python train.py --noise_aug=0.002 --encoder_parallel_block=false --encoder_layers=6 --text_encoder_causal=true --beta2=0.999
Rows from block 3 of the audio encoder of a small contrastive audio-text model, named by matrix and row number. Rows with one number within an expert belong to one neuron, the router's apart. Each number is 128 + 32 x the weight over its row's rms, rounded and kept within 0 to 255. All counts start at 0.
After each expert's rows are labels from the 100 clips, of 14848, where the router gives the expert most weight on average: "top examples" is what is common among them. Only what is clearly more common there than usual is listed. The data: synthesized solo parts of chorales (CocoChorales).
# router: router (encoder.blocks.3.mlp.router.weight, 32x192), inputs 0-95
# gate: expert gate (encoder.blocks.3.mlp.gate, 32x192x192), inputs 0-95
# up: expert up (encoder.blocks.3.mlp.up, 32x192x192), inputs 0-95
# down: expert down (encoder.blocks.3.mlp.down, 32x192x192, transposed), outputs 0-95

# expert 8
router.8 [145 146 130 136 169 143 144 164 151 134 151 135 105  99 110  73 157 123  75 124 121  88 139 138 101 127  98  80 175 126 105 127  97 122 120 174 192  81 132  86 173  68 167 153  62 158 146 148 154 146 110 149 121 113  76 162  92 112  65 202 139 138 102 143 188 138  90 114 139  87 123 122 135 113  93 151 163  96 137 115 142 173 164 163 112 138 165 164 115 134 168 150 120 155 165 153]
gate.0 [ 76 130 120 137 120 165 120 127 119 147  99 117  64 115  73 108 123 111  97  86 192  95 154 158 212  97 114  99 144  93 130 179 134 148 114 146 190 121 134 167 146 113 117 125 105 109 131 117 101  92 142 123 126 178  83 135 111 175  76 172 138  86 106 167  71 140  69 130 132 126 191 118 176 123 170 165 153  94 152 115 188 124 103 129 119 106 101  84  52 128 103 127 155 138  79 141]
up.0 [117 149 101 138  92 158 154 144 125 131  95 150 153  85 100 160 120 123 118 127 159 136 137 136 163 128 133  99  69 110 112 167 127 153  97 159 165 164 143 121 141 177 133  86 140 121  95 135  65 128 128 150 126 148 124 101  82 201  84 155 149  91 163 178  93 112  97  91 162  96 194 149 146 146  94 157  96 126  73 124 120 101 175 138 155 152 130 122 109 116  95 161 147 116  87 157]
down.0 [ 85 134  97 158 122  83  81  90 113 127  88 130 146 140 104 127 170  74 114  55  98 148 133 114 150 145 142 123 137 118 158 147 175  72 149 134 131 192 117 108 141 159 169 153  99 110 139  93 121 119 140 114 125 122 142 124 169 122 142 112 101 163 145 119 102 174  91  82 105 155 138 115 185 107 219  84 128 179 155 108 148 146 175 189 173 157 109 117 172 126 177 139 138  88  96 123]
top examples: tuba; note A3; note F#3

# expert 13
router.13 [133  96 141 143 135 151 156 180 183 124  97 125  88  97 103 114 144 135 136 145  88 113 100 129  24  77 100 141 122 159  68 158 123  94  66 108 105  92 145 101 125 148  92 162 167 144 156  62 198 166 111  84 146 185 120 158 150 128  97 150 165 184 137 150 131  85 131 157 174 104 150 157  47  83 117  88 158 103 100 107 142 166 156 117 114 151 107 124 132 152 121 120 126 142 175 136]
gate.0 [160 112 110 149 132 106 181 112 125  53 111  85 165 113 109  71 128 146 111 164 130 167 139 216 132 131 146  85 160 115 121 103 164 120 114 157 139 107  98 137  76 169  67  86 111  76 142 112 111 154 134 109 156  75 107 177 165  99 134 147 153 113 169 162 115 145 144 149 106 127  96 189 133 126 131  65 155  63  69 145 178  64 141 183 170 127 158  72  87 114 119 114 115 133 130  84]
up.0 [ 97 144 118 145  98 175  89 130 115 158 142 166 138 118 135 112 177 123 175 139  70  93  53 183 131 130  91 134 120  71  99 137 121 109  95 102 121 168 179 185  71 114 106 155 188 137 126 136 117 150 117 127 126 131 135 155 150 121 125  71  76 136 113 160  87 128 114 206  87 117 178 127 134 150 114 151  85 147 102 144 113 136 108 103  98  87  93 155 131 140 157  78 128  91 141 143]
down.0 [117 112 169 159 100 117 118  83 143 123 146 137  60 123 111 104 124 161  67 137 102  97 106  42 114 102 151 122 137 167  96 151 117  95 118 132 141 199  98 193 133 128 193 132 161  66 146 123 136 184 123 116 137 152 174 152 116 126  35 118  81 127 163 136 129 158  88 159 125 131 109 192  80 102 113  96 133  98 144 148  77 163 122  85  98 162 137  85 108 119 133  89  86 114  98 140]
top examples: horn; note C#5; note C5; note D5

# expert 12
router.12 [126 141 153 133 156 162 144 156  94  83 119  78 152 148 100  90 121 116 132 166  80 136 132 156  72  88  68 103 151 147  86 122 145 110  60 117 172 151 146 142 168 127 151 142  60 171 156 130 131 161 106 120  86 154  43 152 156  93  76 162 180 123  95 171 124 124 143 132 176 170 109 172  90 113  94 139 169  40 133  92 161 121 122 165 137 151 151 161 120 143 202 174 116 128 154 194]
gate.0 [ 93 160 147  88 117 113 115  97 161 146 118 142 193 103 184  83 110  74 146 103 121  96 173 191 124  89 107 102 189  93 152 128 146 162 154 139 119 114 137 144 148 203 177 127 130 102 138 129 148 137 128 192 191 137  86  96 101 148  97 120 191  78 142  97  81 119 124 117 161 115  58 115 128 123 119 161  82 102  88  85 147  79 125 101 147  61 152 173 149 166 167 148  87 144  76 175]
up.0 [120 164 112 111 101  98 149 113 183 122  73 116 188 141 141 107 115 101 159 163 106  90 169 150 153  86  90 103 168 106 158 111 167 163 150 147 111 143 122 101 103 205 158 149 158 120 102 132 124 129  85 199 173 193 107 112 113 117  93 122 172  98 166 134  98 116 129 124 172 136  81 134 138 133  88 153  85  95 131 107 143 114 185  94 128  56 149 152 166  97 170 179 103 120 128 168]
down.0 [ 95 122 153 153 137 100 135  86 160 111 170 167 158  90 129 115 159 122 195 163 135  61 120  99  66 186 119 112 147  77 145  98 118 153 149 134 200 156 140 131 164 127 140  94 152 132 101 106 122  87 140  91 124 121 123 175 144 155 187 172  74 121 127 130  89 124 115 142 180 142 155  91 120 160 112 127 112 133 173 146 116 157 126 177 146  80 112 107 107 119 183 145 162 148 117 166]
top examples: trombone; note F#4; note E4; note G#4

# expert 11
router.11 [165 138 108 176 190 112 152 103 143 115 174 134 122 158 120 124  76 168  87 125 141 129  90 108 160 170  46  99 145 104  87 108  76 163  86 158 122  84 126 122  79 106 108 148 101 155 137 146 165 104 210 123  58 153 193 158 127  67  88  98 107 103 153 122 123 176 124 147 115 146 161 155 133 145 141 145 146 125 130 175 124 116 115 128 124 152 134 168 122 105 100 126 115 151 140 155]
gate.0 [149 151 160 153 133  64 146 161 156 125 106 175 116 125 140 133  71 137 114 108  88 155 211 131 136 119  79 147 131 122 125  88 150 184 119 140 201 157  91 135 120  58 116 153 121 164  62  76 188 123 164 163 114 158 170 138  98 124 138 162 177 123 121 122  79 125 169 156 108  28 119 114 169 128 133 104 126 173 134 141  75 217 100  94 131 167 144  75 119 142  88 108 109 105 126 109]
up.0 [ 82 110 122  67 134 188 120 170 120 111 130 138  98  98 128 125 129 128 122 107 178 103 103 113 170 145 136 119  88  94 112 131 120 153 115  90  68 126 165 125 130 199 195 102 113 100 190 148 150 174  95 108 154 156 105 145 114 196 132 115 125 123 165  93 124 101 115  56 149 198 153 133 107 125  84  88 150  98 196 131 107 104 124 137 129 136 126 134 168 169 123  85 135  78 174 189]
down.0 [ 49  98 164 126 133 142 146 136 129 149 163 114  91 114 106 152 112 167  99 148 114 147 178 143 105 124 117 121 166 182  96 121 109 144 126  99 114 113 132 167  92 130 159 191 124  65 124 122 159 150 124 120  88 136 125 144  78 103  69 126 128  95 125 142 181  63  87 163  91 141  81 119  78 164 100 170 144 165 134 114 135 175 155 170  99  66 170  78  94 113 137 143 134 127  85 139]
top examples: note G3; bassoon; note G#4; note G#3

# expert 6
router.6 [142 156 155 132 172 130 138 141 157  98 133  99 114 144 108  78 144 115  66 192  80  60 119 156  91 131  98 134 143 139  81  72  96  91 100 131 162 115 105 124 153 102 131 128  92 159 140 120 181 160  91 111 129 137  95 184 110 111  82 202 141 151  89 193 201 109 118 125 139 111 158 131 138 160 141 123 182  82 152  98 130 155 182 168 149 145 171 157 104 135 195 151 113 117 177 152]
gate.0 [104 114 147 170 123 162 141 119 149  95 177 133 143 137 172 130 131  84 122 117 114 140  27 125 179 122 154 141  79 133 149 119 108 159 116 226 128 131 179 100 151 128 135 132 102 123 107 128 133 120 127 116 199 103 159 126 154  80 162 146 102  85 105 124 167  67 157 137 139 101 107  82 129 148 113 143 148 123 105 101 133 188 145 127 147 135 111 119  68  97 124 168 122  35 142 129]
up.0 [153 139 137 110  92  77 120  78 116 161 126  70 140  84 152  78 106 169  86 147 130 136 187 127  75 128 182  98 138 154 102 105  53 141  99  36 130 111  73 151 101 125  98 133 164 116 117 136 138  80 140  88 125 141 193 119 116 150  74  93 120 108 116 159 104 147 109 137 178 152 142 216 131 121 137 145 118 125 161  89  76  98 141 115 169 125 125 134 122 159  95 132 151 156 100 132]
down.0 [182 144 161 180 105  94 100 111  90 115 113 131 107 120  66 126 169  84 136 164 185 121 120 116 152 106 100 134  83 161 121  71 164  86 122 102  69  67 139 123 113 195 101 149 111 157 166 157 148 176  83 126 116 112  88  90 132 134 156 154 132 134 153  85 106 128 114 124 131 145 191 125 123  93 109 181 151 103 130 143 153 134 152 101 127 110  75  86 162 150 137 111  91 132 151 104]
top examples: tuba; note A#3; note C4; note B3

# expert 26
router.26 [125 166 121  76 162 105 104 155 140 131 115 113 105 120 150  92 191 144 129 146 117 101 148 122  98 180 114 129 153 193 106 120 119  74 107 134 162 107 121 155 139  72 127 138  70 178 143 137 172 166  67 154  95 136  50 138 103  59  98 181 187 113 130 159 158 141 134 127 172  78 143 176  85 129  93 112 157  66 132 140 169 168 175 124  90 125 154 147 113 143 177 156  83 134 154 140]
gate.0 [118 160 111 133 128 139 116 107 137 144 187 130 152 124  96 114 149 182 138  80 119 157 215 147 119 121  98 155 145 116 105 123 170 151 147 149 147 139 103 167 162 155 125 125 107 138 119 122 115  95 122 147 136 150 137 205 119 111 100  70 135  62  86 160 126 163 135  89 183 130 102 149 238 132 117 140  96  91 147 136 134 198 154 155 145 101 167 122 159 146 138  98 131 114 177 147]
up.0 [168 140 147 153  95 169 161 158 116 113  60  77 103 114  84 129 187  88  96  92 139 183  98 115 143 107 114 134 157 132 134 128 174 170 116 106 164 214 164 112 132 152  70 169 103 122 125 112 164 132 121  77 140 127 184  96 115  94 120 122  81 180 128 106 188 147 136 100  87 154 143  83 145 112 109 106 119 124 115 167 145  94 141  84 173 175 137 109 166 126 151 136  94 139 127  97]
down.0 [132 176 107 144 157 109 147 102 183 141 129 115  95 141 101  37 130 121 136 132  97 138 132 174  70 176 102  96 137 157 181 185 167 158 183 135 102 148 120 127 152 135 145  94 100 117 145 165 148 116 167 153  77 146 164  91 126 143  90  80 150 177  86 139 142 114 116  90 118 116  82 100 127 133  46 147 135 132  75 144 117 138 152 152 145 125 132 170 123  85 158 128 102 129 108 166]
top examples: horn; note A4; note B4

# expert 7
router.7 [137 148 148 100 156 122 102 168 142 112 129 129  98 124 105  72 152 108  65 158 130  82 117 171  78  94 116  99 144 152  85  72 125 104  80 170 133  83 128 102 193  84 149 132  56 174 139 133 169 164 127 130 138 132  73 146 105 113 125 154 159 157 102 190 197 134 104 128 119 118 126 153  96 110  84 128 144  80 143 120 146 147 175 179  96 160 197 138  88 135 184 136 111 185 183 152]
gate.0 [ 68  86 100  92 135 158 177 172 133 115 111  79 110 209 113  85 124 114 140 129 159 136 146 108 138  87 141  87  61  41 133 134 119  85 115 147 109 147 142  97 155 170 162 103 160 140 172 109 136 139 187  76  89 162 101 136 137 116 206 159 155 163 121 175 206 107 140 226  88  91 145  90  86 123  85 121 130 169  92 115 133 139 118 106 132 199  75 131 154 123 109 139 113 150 154 127]
up.0 [196 122 132 133 199  81 101  88 155 149 167 133  88 155  90 153 158 170 122  89 114 126 105 108 129 133 132 197 124 179  91 214  82 150  93 102 210 162 141 146  77 126 138 127  95 147 135 137 159  99  90 132 137  45 128 174 146 126 111 137 122 156 185 141  89 172 141  99 191  83 112 138 117 130 155 148 159 120 151 109 164 129 117  89 115 134  75 120 134 174 128 172 139 152 144 141]
down.0 [155 148 148 127 170 111 121 163 164 153 164 114 156 172  94 124 144 118 154  63 127 177 107  83 144 128 150 106  84  90 137 160  94 139 124  93 115 150 159 154 144 126 105 170  68 181  62 141  20 152 112  98 120 114 158 147 147  77 120 165  95 138 166  76 119 149 150 199 176 157  80  90 153 139 165 142 168 113 141  88 143 104 129 128 100 195 100 161 130 149 153  75 123  59 145 148]
top examples: note E5; trumpet; flute

# expert 31
router.31 [109 185 148 159 160 121 119 157 144  87 158 148 135 152 122  81 153 173  81 102 122  62  99 136 158 157  95 108 172 115 125 140 118  96  97 126 189  90 131 146 141 109 144 124  72 127 131 168 150 108 170 124  85 126 103 135 144  66 106 164 134 129 132 148 187 137  98  92 121 155 152 135 151 155 119 145 171 136 101 129  95 141 213 181 138 132 195 138  91 104 208 128 137 122 136 193]
gate.0 [154 150 179  96 125  93 158  72 125 154  95 149 160 107 176  66 132  77 114 155 154 161 103 158 153  47 148  94 160 163 192 162 131 110 194 108 159 152 154 153 153 192 123 103 140 109 132 168 131 112 143 113 108  84 103 123 104 109  94  93 145  88 103 217 108  91 133 175 105 117  55 169 165 109 150 137 117 113 155 154 185  96 117 141  79 127  91 134  88 147 154 120 175 126 126 111]
up.0 [ 99  91  75 121 127 146 128 137 170 119 168  69 126 113  80 165 136 182 138 110  77 123  90 101  95 194 145 132 125  73  54  75 135 147  78 133 118 130 108 121 113  71 107 125 135 140 100  83 158 136 121 148 161 137 160 138 117 171 164 129 134 146 131  49 174 101 120 100 122 107 170 108  81 173  80  96 134 157 116 139 131 165 115 145 133 124 146  91 179  97 101 119  91 118 114 143]
down.0 [141 148  78 123 125 134 184  56 140 121 101 206 165 145 105  82 112 138 166 117 164 165  74 183 169 115 108 141 151  78 113 159 119 139 119  67 163 101 158 111  92 149 116 116 121 113 126 155 138  71 117 129  67 117 159 104  83 114 115  82 123 155 151 102 122 118  97  86 154 125 139 126 118  98 172 145 117 182 103 114 162 123 147  96 140 156 101 123  99 146  94  91 131 168 114 153]
top examples: violin; note A#4; note F#5

# expert 21
router.21 [145 153 138 155 164 146 125 171 161 125 151 125  85  97 116  69 152 131  71 122  88  83 146 188 126 107 110 119 160 163  66  92 113 102  98 173 144 120 138 159 155  77 189 134  96 156 117 154 183 180 110 172 157 145 107 108 133 122  74 178 123 144  95 143 156 121 136 140 165 122 138 160 132 133  97 109 144  85 151  81 120 161 188 170 114 133 125 144 101 115 162 144 113 187 168 185]
gate.0 [ 96 127 136 118 207 148 155 103 169  97 107  77 105 126 148 148 151 126 162 150 143 119 143 125  68 199 143 127 169 132  85 160 109 168  96 141 156  94 197 162 106 118 142 180 145 126 130 128 196 163  99  99 144 143 164  76 107  94  98 145 107 101 117  93  92 163 130 178 146 166  65 117  91 115 149 187 116 154 116 123 170 145  68  46  89  70  95 121 143 181 107 131  78 151  95 182]
up.0 [173 125  94 139 129 129  98 144  95 121 123 150 123 101 191 117 108 109 126 168  74 176 116 198 116 122 116 162 106 139 143 158 131  94 191  95 108 133 119  75 140 157 156 160 114 143  97  65  66 113 107 175 173 112  60 159 139 163 112 118 172 162 137 100 150 175 144  93 174 125 150 142 168  57 147 117 148 143 160 136 127 130 168 122 105 151  80 133 127 107 151 149 121 102 183 113]
down.0 [180 142 145 120 110 117 132  61 124 152 120 134 204 109 114 119 114 130 126 106 191 106 116 112 192  79 112  89 189 151  78 140 127 187 123 168  67 125 151 194 109 115 123 119 134 135 141 197 128  99 113 138 155 127  87 109  94 151 153  89  49  75  96 100  77 180  82 129 132 180 142 103 111 179 146 176 154  80 102 133 144 106  87 109 138 143 126 109  84 163 104 146 125 188 110 129]
top examples: note A4

# expert 27
router.27 [153 140 142 135 150 112 126 203 152  69 168 126  94 132 117  74 147 135  74 133  64  87 142 165  65 121  71 127 147 147  91  98  94 129 109 131 173  98 115 144 135 111 174 111  65 156 133 132 146 147 127 173 142 151  54 193 167  96 108 192 166 156 108 174 202 127 105 112 154 123 138 174 147 127  92 124 157  90 132  90 136 148 170 153  97 168 146 172 118 144 163 127  93 180 188 179]
gate.0 [156 115 133  93 116 134 138 124 127 119  98 155 122  85 125  95 183 158 142  76 121  96 152  79 150 213 198  92 156 121 135 150 144  88 136 144 155  93 119 152 162 120 136  94 119 167 100 103 106  75 124 161 121 139 167  92 140 126 122 122 156 118  95  70 135 105  89 133 229 108 126  79 112 160 137 118  97  88 127 137  89 126 128 124 116 187 115 125 174 121 150 102 125 115 103  56]
up.0 [139  76 166 121 138 110 120 136 122 134 107 169 138  93 109 126 167 119 155  75 122  98 154 125  90 108 109 109 145 143 106 129 132 203 121 124 141  95  72 114 193 112 119  54 128 108 136  92 146 181 118 106 121 121 154 163 162  95 146 148 170 155 108 183 136  58 185  67  90 133 127  99  83 105 172  77 107 115  82 162 120 138  94  90 102 121 115 185 154 133 147 139 112 167 155 156]
down.0 [ 70 173  65 147 140 108 132 153 166 181  99 102 177  94 171 121 173 133 103 108 142  52 161 142  82 163 151 121 146 167  97 123 172 161 105 134  96 183 136 165 140 108 168 132 117 153 125 138 106 152 132 106 149 100  80 154 119 166  77 177 142 128 136 126 102 145 154 180 173 134  94 188 118 183 186 168 121  74 132 117 133 114 101 142 142 113 142 169 110 160 103 144  44 146 130 160]
top examples: tuba; note A3; note B3; note A#3

# expert 16
router.16 [ 89 124 127 127 153 122  95  88  87 157 165 145  72 195  83 105 173 204 100  62 137 132  73 133 156 114 162 117 104 182  69 195 123  97 102 138  84 139 124 132 112 115 160 139 106 111 174 130  68 113 132 148 128  86 117 100 160 152 157 120 108  93 102 187 132 118  84 140 153  62 132 117 116 142 145 208 115 127 165 135 112 141  96 121 164 105  98 161  84 113 117 152 195 151 107 128]
gate.0 [129 197 160 180 117 121  89  98 122 167 182 169 158  86 139 149  54 167 161 102 156 105 159  83  87 168  77 121 137 125  97  88 141 117  77 134 139 188 140 121  53 156  84 109 150 137 160 101 130 148 155  89  88 171 153 131 127  98 150 127  94 153 165 133 121 162 109 140 148 103 146 120  52  87 149 126 135 155  77 179 165 121  94 181 184 114  81 115 113  85 113 124 134 123 116 116]
up.0 [ 69 167 165 155 191 150  58  84  94 152 105 172 151 120 164 149 105 106 151 109 130 128 168 115 117 145 121 170 122  94 134 121 128 119 116 108 147 220 126 123 139 174 154 129  60 130 114 130 130 158 182  60 116 128  89 152  54 116 106 118  97 126 144 136 153 175 139 170  93 183 115 138 102  60 142  98 165 112 108 108 193  91  86 130 138 157 145  74 141 132 156 149 133 107 106 141]
down.0 [105 142 130 151  85 121  61 115 104 126 172  89 151 141 148 137 107 144 103  94 101 148 149 119 134 122  85 129 107 156 126  70 200 109 132 149 111 153 166  53 188 165 141 175  65 180 118 132  98 141 144 133 112 200 120 162 152  87  91 119 119 103 163 131 119 111 115 100 179 142 171 126 112 128 121 125 131 154 161 112 101 165 133 124 107 185  91  67 163  80 164 117 131  77 109  99]
top examples: note D#3; note E3; bassoon; instrument: tuba

# expert 0
router.0 [142 139 121 126 126 107 131 133 177 121 114 137 104 128 100  68 136 142 113 139 108  87 106 150  60 172  77 143 160 182  89  73 104 133  90 118 168  85 102 123 139 100 179 165  62 160 128 128 192 154  91 143 113 117  88 145 144 113  98 188 147 143 121 168 184 136 129  91 166  84 150 177 134 126  78 144 164 118 117  95 106 171 164 189 102 136 180 143 140 146 140 134  86 174 173 139]
gate.0 [121 103 121 164 102 159  38 208 157 175 166 133  46 112 113 139  87 147 116 112 168  82 125 171 135 115 146 123 178 102 134 197 132 102 129 155 113 155 156 115 160 189 121 192 159  97 141 176  96 175 184 145 122 149 115 164 152 118  90 168 138  66 151 185 115 106  85  84 104 132 103  92  88 134 181 140 115 133  96 163 163 149 164 137 133 168 113 119 148 122 134  85 159 132 152  86]
up.0 [144 108 152 154 154 141 116  66 149 138 136  87 140 131 120 190 157 106 124 135 141  87 140  57 134 163 176 149  94 106 139 116 108 188 139 100 158 114  81 183 151  99 152 152 158 126 109  98 141 159  99  62  95  63 161 141  70 107 127 124  97 102 151 121 108 131 121  86  82 161 104 133 130 152 154 132  57 123 110  81  56 152 116 112 127 156 156 146  83 133 138 124  95 116  83 133]
down.0 [123 122 153 128  86  99  98 115  92 133 161 119 154 112 117 132 122 169 105  77 155  93 163 169 169 117 181  88 161 133 160 123 105 130  91 106 134 155  96 188 184 100 166  90 120  88  96 116 125 111  95  76  96 157 169 173  98 113 146 178 132  52 140 104 133 102 121 111  98 132 129  59 120 103 133 144 137  88  61 102  89  57 184 113 125 166 142  60 147 117 126 164 118 195 112 114]
top examples: note D#5; trumpet

# expert 14
router.14 [151  95  92 102 179  81 148 103 129 111 120  86 125 135 128 141 131  88 146 157 140 159 147 166 130 108 165 162 113 148 160 158 147 158 171  92  97 150 116 139  97 161 120  73 107  76 133  85  85 127 149  93 139 127 130 133 144 158 157 135 115 202 150  83 154 157 138 139  91 138 139  91 164 169 125 103 187 112 172 164 125 135 106 104  91 181 129 192 126  82 127 117 172 139 151  80]
gate.0 [121 141 154 166  45 127 123 131 150 176  96 124  82 120 102 137 124  99 113 149 128 135 127 147 173 122 124 114 130 162 100 186 138  97 100 130 193 141 145 159 135  69 170 122 122 172 122 147 105  68 126  85 123  88  33 156  95 118  74  81  88 122 145 145 162 136 112 146 205  80  96 126 128  68 165 124 155 150 155 147 120 171 138 126 153 156 161 142 179 170 129 221 138  81  76 157]
up.0 [142 139 141 107 155 118 143 148 174 111 176 171 130 118 167  88 149 137 118 178 105 106  88 144  63 181 123 111 163 142 102 101 115 158 151 164 115  46 157 124  58 167  72 148 128 151 186 161 151 126  95 149 104 157 148 100 152 122 139 152 176 132  93 145  80 125 116  98 115 144 177 184 108 140  88  94 125 134  70  98 121 126 132 130 106 120  59 128  39 104 122  92 129 177 132 113]
down.0 [122 156  93 134 109 122 134 138 119 110  69  85  83 141 116 104 139 118 118  81 132 125 109 124 128 149 155 131 150 121 138 122 102 176 159 165 167 162 129 206 106  98  69  81  63 175 123 111 172 111  94  65 134 108 124 119 105 112 130 122 128 132 149 222 160  80 126 101 109 124 160 170  44 155  97 155 152 107  86  87 193 129 158 185 111 167 106 115 119 155 146 144 114 145 164 130]
top examples: bassoon; note G#3; note C#4

# expert 28
router.28 [180 122 137 152 135 145 116 143 142  80 152 153  49 153  94 131 113 154 105 118 113 150 114 105 128 100 101 115 162 150 136 127 112 101 119 148 115 134 163 130 159  99 170 118  90 178  88 110 115 132 139 188 119 136 109 119 150  96  37 105 148 145  91 164 153 139  89  99 107 145 154 160 143 110 119 178 117  95 102 153 119 156 189 138 148 173 209 149 120 100 148 171  56 156 114 128]
gate.0 [ 50 154  60 123  75 111 147 154  94 104 177  85  87 144  81 103 125 115 117 178 159 119  95 148 180  97  77 161 148 118 140 130 169 186 130 186 122 172 138 119  70 209 170 121 118 117 109 152 157 118  95  92 136 101 169 144 146 149  97 120 108  96 110  87 146 133 100 123  69 158 159  92 170 167 123 194 112 114  74 102 179  90 163 149 112 104 119  62 127 141 124 163 145 107  71 159]
up.0 [186 126 129 138 187 120  63 113 127 124  99 204 185  98 153 162 112  91 148 118 123 105 190 137 106 115 127  82  82 133 146 136  90 152 135  88 139  86 108 132 168  66  88 134 106  99 110  89 106 114 166 112 122 153 144  80 119  89 176 177 154 148 123 147 128 137  95 114 154  82 126 147 103  53 181  71 127 119 125 131 145 141 130  94 187 151 135 222  78 115 131  73 131 131 171  82]
down.0 [176 137 104 155 103 150 122 119 125 135  92 101 153 164  61 175 169  99 129 170 105 148 110 164  73 169 104 138 133 115 124 179 113 130 141 171 151 117  66 135 142  87 133 163 162 161 136  94 147 138  89 133  98 116 104 133 130 148 132 128 104 173 129 146 128  95 136 122 134  79 166 166 120 111 163 108 149 109 142  49 179 110 163 107  81 125 120 135 140 160 155 113 171 107 191 113]
top examples: cello; note F#3; note F3; note G#3

# expert 2
router.2 [161 168 150 109 105 155 152 109  96 128 109 114 124 115 101 140 147 114 130 161 130  35 105 137 160  83 124 108 114 157 113 133 128 144  98 186 169  71 170 188 125 183 181 146 172 160  91 139 159 165 101 119 166 118 174  80 114 162 138  96 128 151  96 106  69 148  98  86 104  72 117 113 154 123 115 132 118 160  76 106 109 171  82  63 147  96  97 105 118 127 151 168 210 118 133 158]
gate.0 [141  90  93 138 129  99 142 113 135 114 148 172 159 255 113  98  92 118 156  85  91 138 106 160 137 126 102 108 156  94 143 118 165 107 119 144 160 174 158 122 107 159  84 108  86  60 166 132  62 138 164 140 124 148 108 123 205 150 125 129  90  67  90  97 145 100 171 128 110 194 118 120 126 206 130 114 125  82 117 133 161 121 126 120 110 111 129 143  49  89 159 143 155 101  79 101]
up.0 [154  84  95 126 105  99 129 119 106  93 145 142 161 228  75 109 103 116 167 122  95 153 139 133 147 115 118  93 143  86 167  90 159 112 127 153 137 176 154 112  87 193  87 130 115  63 137 141  59 148 110 169  85 153  92 134 153 143 154  87  96  85  76 116 118 123 167 108 110 149 146 117 146 196 120 110 144  82 126 115 164 141 132 116 145  83 127 142  44  94 183 167 164  97  98 126]
down.0 [119 138 112 143 108 172  66 144 105 102  77 153 158 166  68 155 150  97  94 127 125 134 142 156 120 109 105 143 128 153 134  89 193 109 144  80 124 129 174 125  66 143 101 149  67 180 133 116 105 117  85  75  96 193  92 128 195 117 110 112 135 119 130 198 125 144 120 119 155 127 159 163 136 162 111 159 136  46 152 105 176 124 164 116 157 171 108 108 119 101 200 135 173 116 136 124]
top examples: note F#4; viola; flute

# expert 25
router.25 [132  96 131 152 118  76  86 140 161 143 178 144 101 189  97 144  63 212  64  95 174  93 116  95  89  87 105  88 130 115  64 147 105 170  84 128 121 116  94 107 138 184 128 126 137 129 156 148 154 163 139 143 138 119 114 155 110 124 139 191 142 161 110 126 143 128  73 148 153  64 115 102  75 112 122  82 128 154 138 127 108 181 101 128  89 161 113  64  96 133 115 143  92 163 119 116]
gate.0 [ 99 166 169 132 105  99 158 143 132  99 143  78 114  79 100  92 129 124 100 149 177  87 159  95 197 107 178  70 162  90 127 103 123 149 135 168 139  81 169 123 125  89 136  86 123 180 138 124 119 132 107  63 120  78 179  94 153 172 134 113 124 173 126 150  98 165 143 107 100 102 118 136 133 186  78 129 157 128 108 180  79 130 106  96 124 102  93 149 176 121  85 174 174 184 141 177]
up.0 [160 118 140 135 154 151 105 106  64 139  69 164 125 162 164 189 167 102 164 127  74 175  74 174  41 127 103 199 111 174 193 142 137  85 100  60  80 156 110 134 129 145 138 196 133 132 126 107 109 115 148 193  89 173  75 112 133  78 109 124  96  35 118  84 146 110 147 174 108 126 138 134 126  86 180 170 105 114 100 107 168 112 156 151 155 131 163 146  86 132 139  98  89  91 117 142]
down.0 [106 101 176 128 190  88 141 172 118 178 141 130 133 157 133 136 158 102  98 125 143 147  92 124 166 122 135 186  59 111 109 161 122  78 144 128 132 143 114 133 152 101 142 103 126 105 135 120 123 157 171 122 171  55 143 190 153  30 168 139 116 123 134 108 132 125 151 219 121 154 113 102 167 115 169 127 182 118 110 125 115  72 178 149  68 154 108 140 163 115 157 105 151 108 144 102]
top examples: note D5; flute; trumpet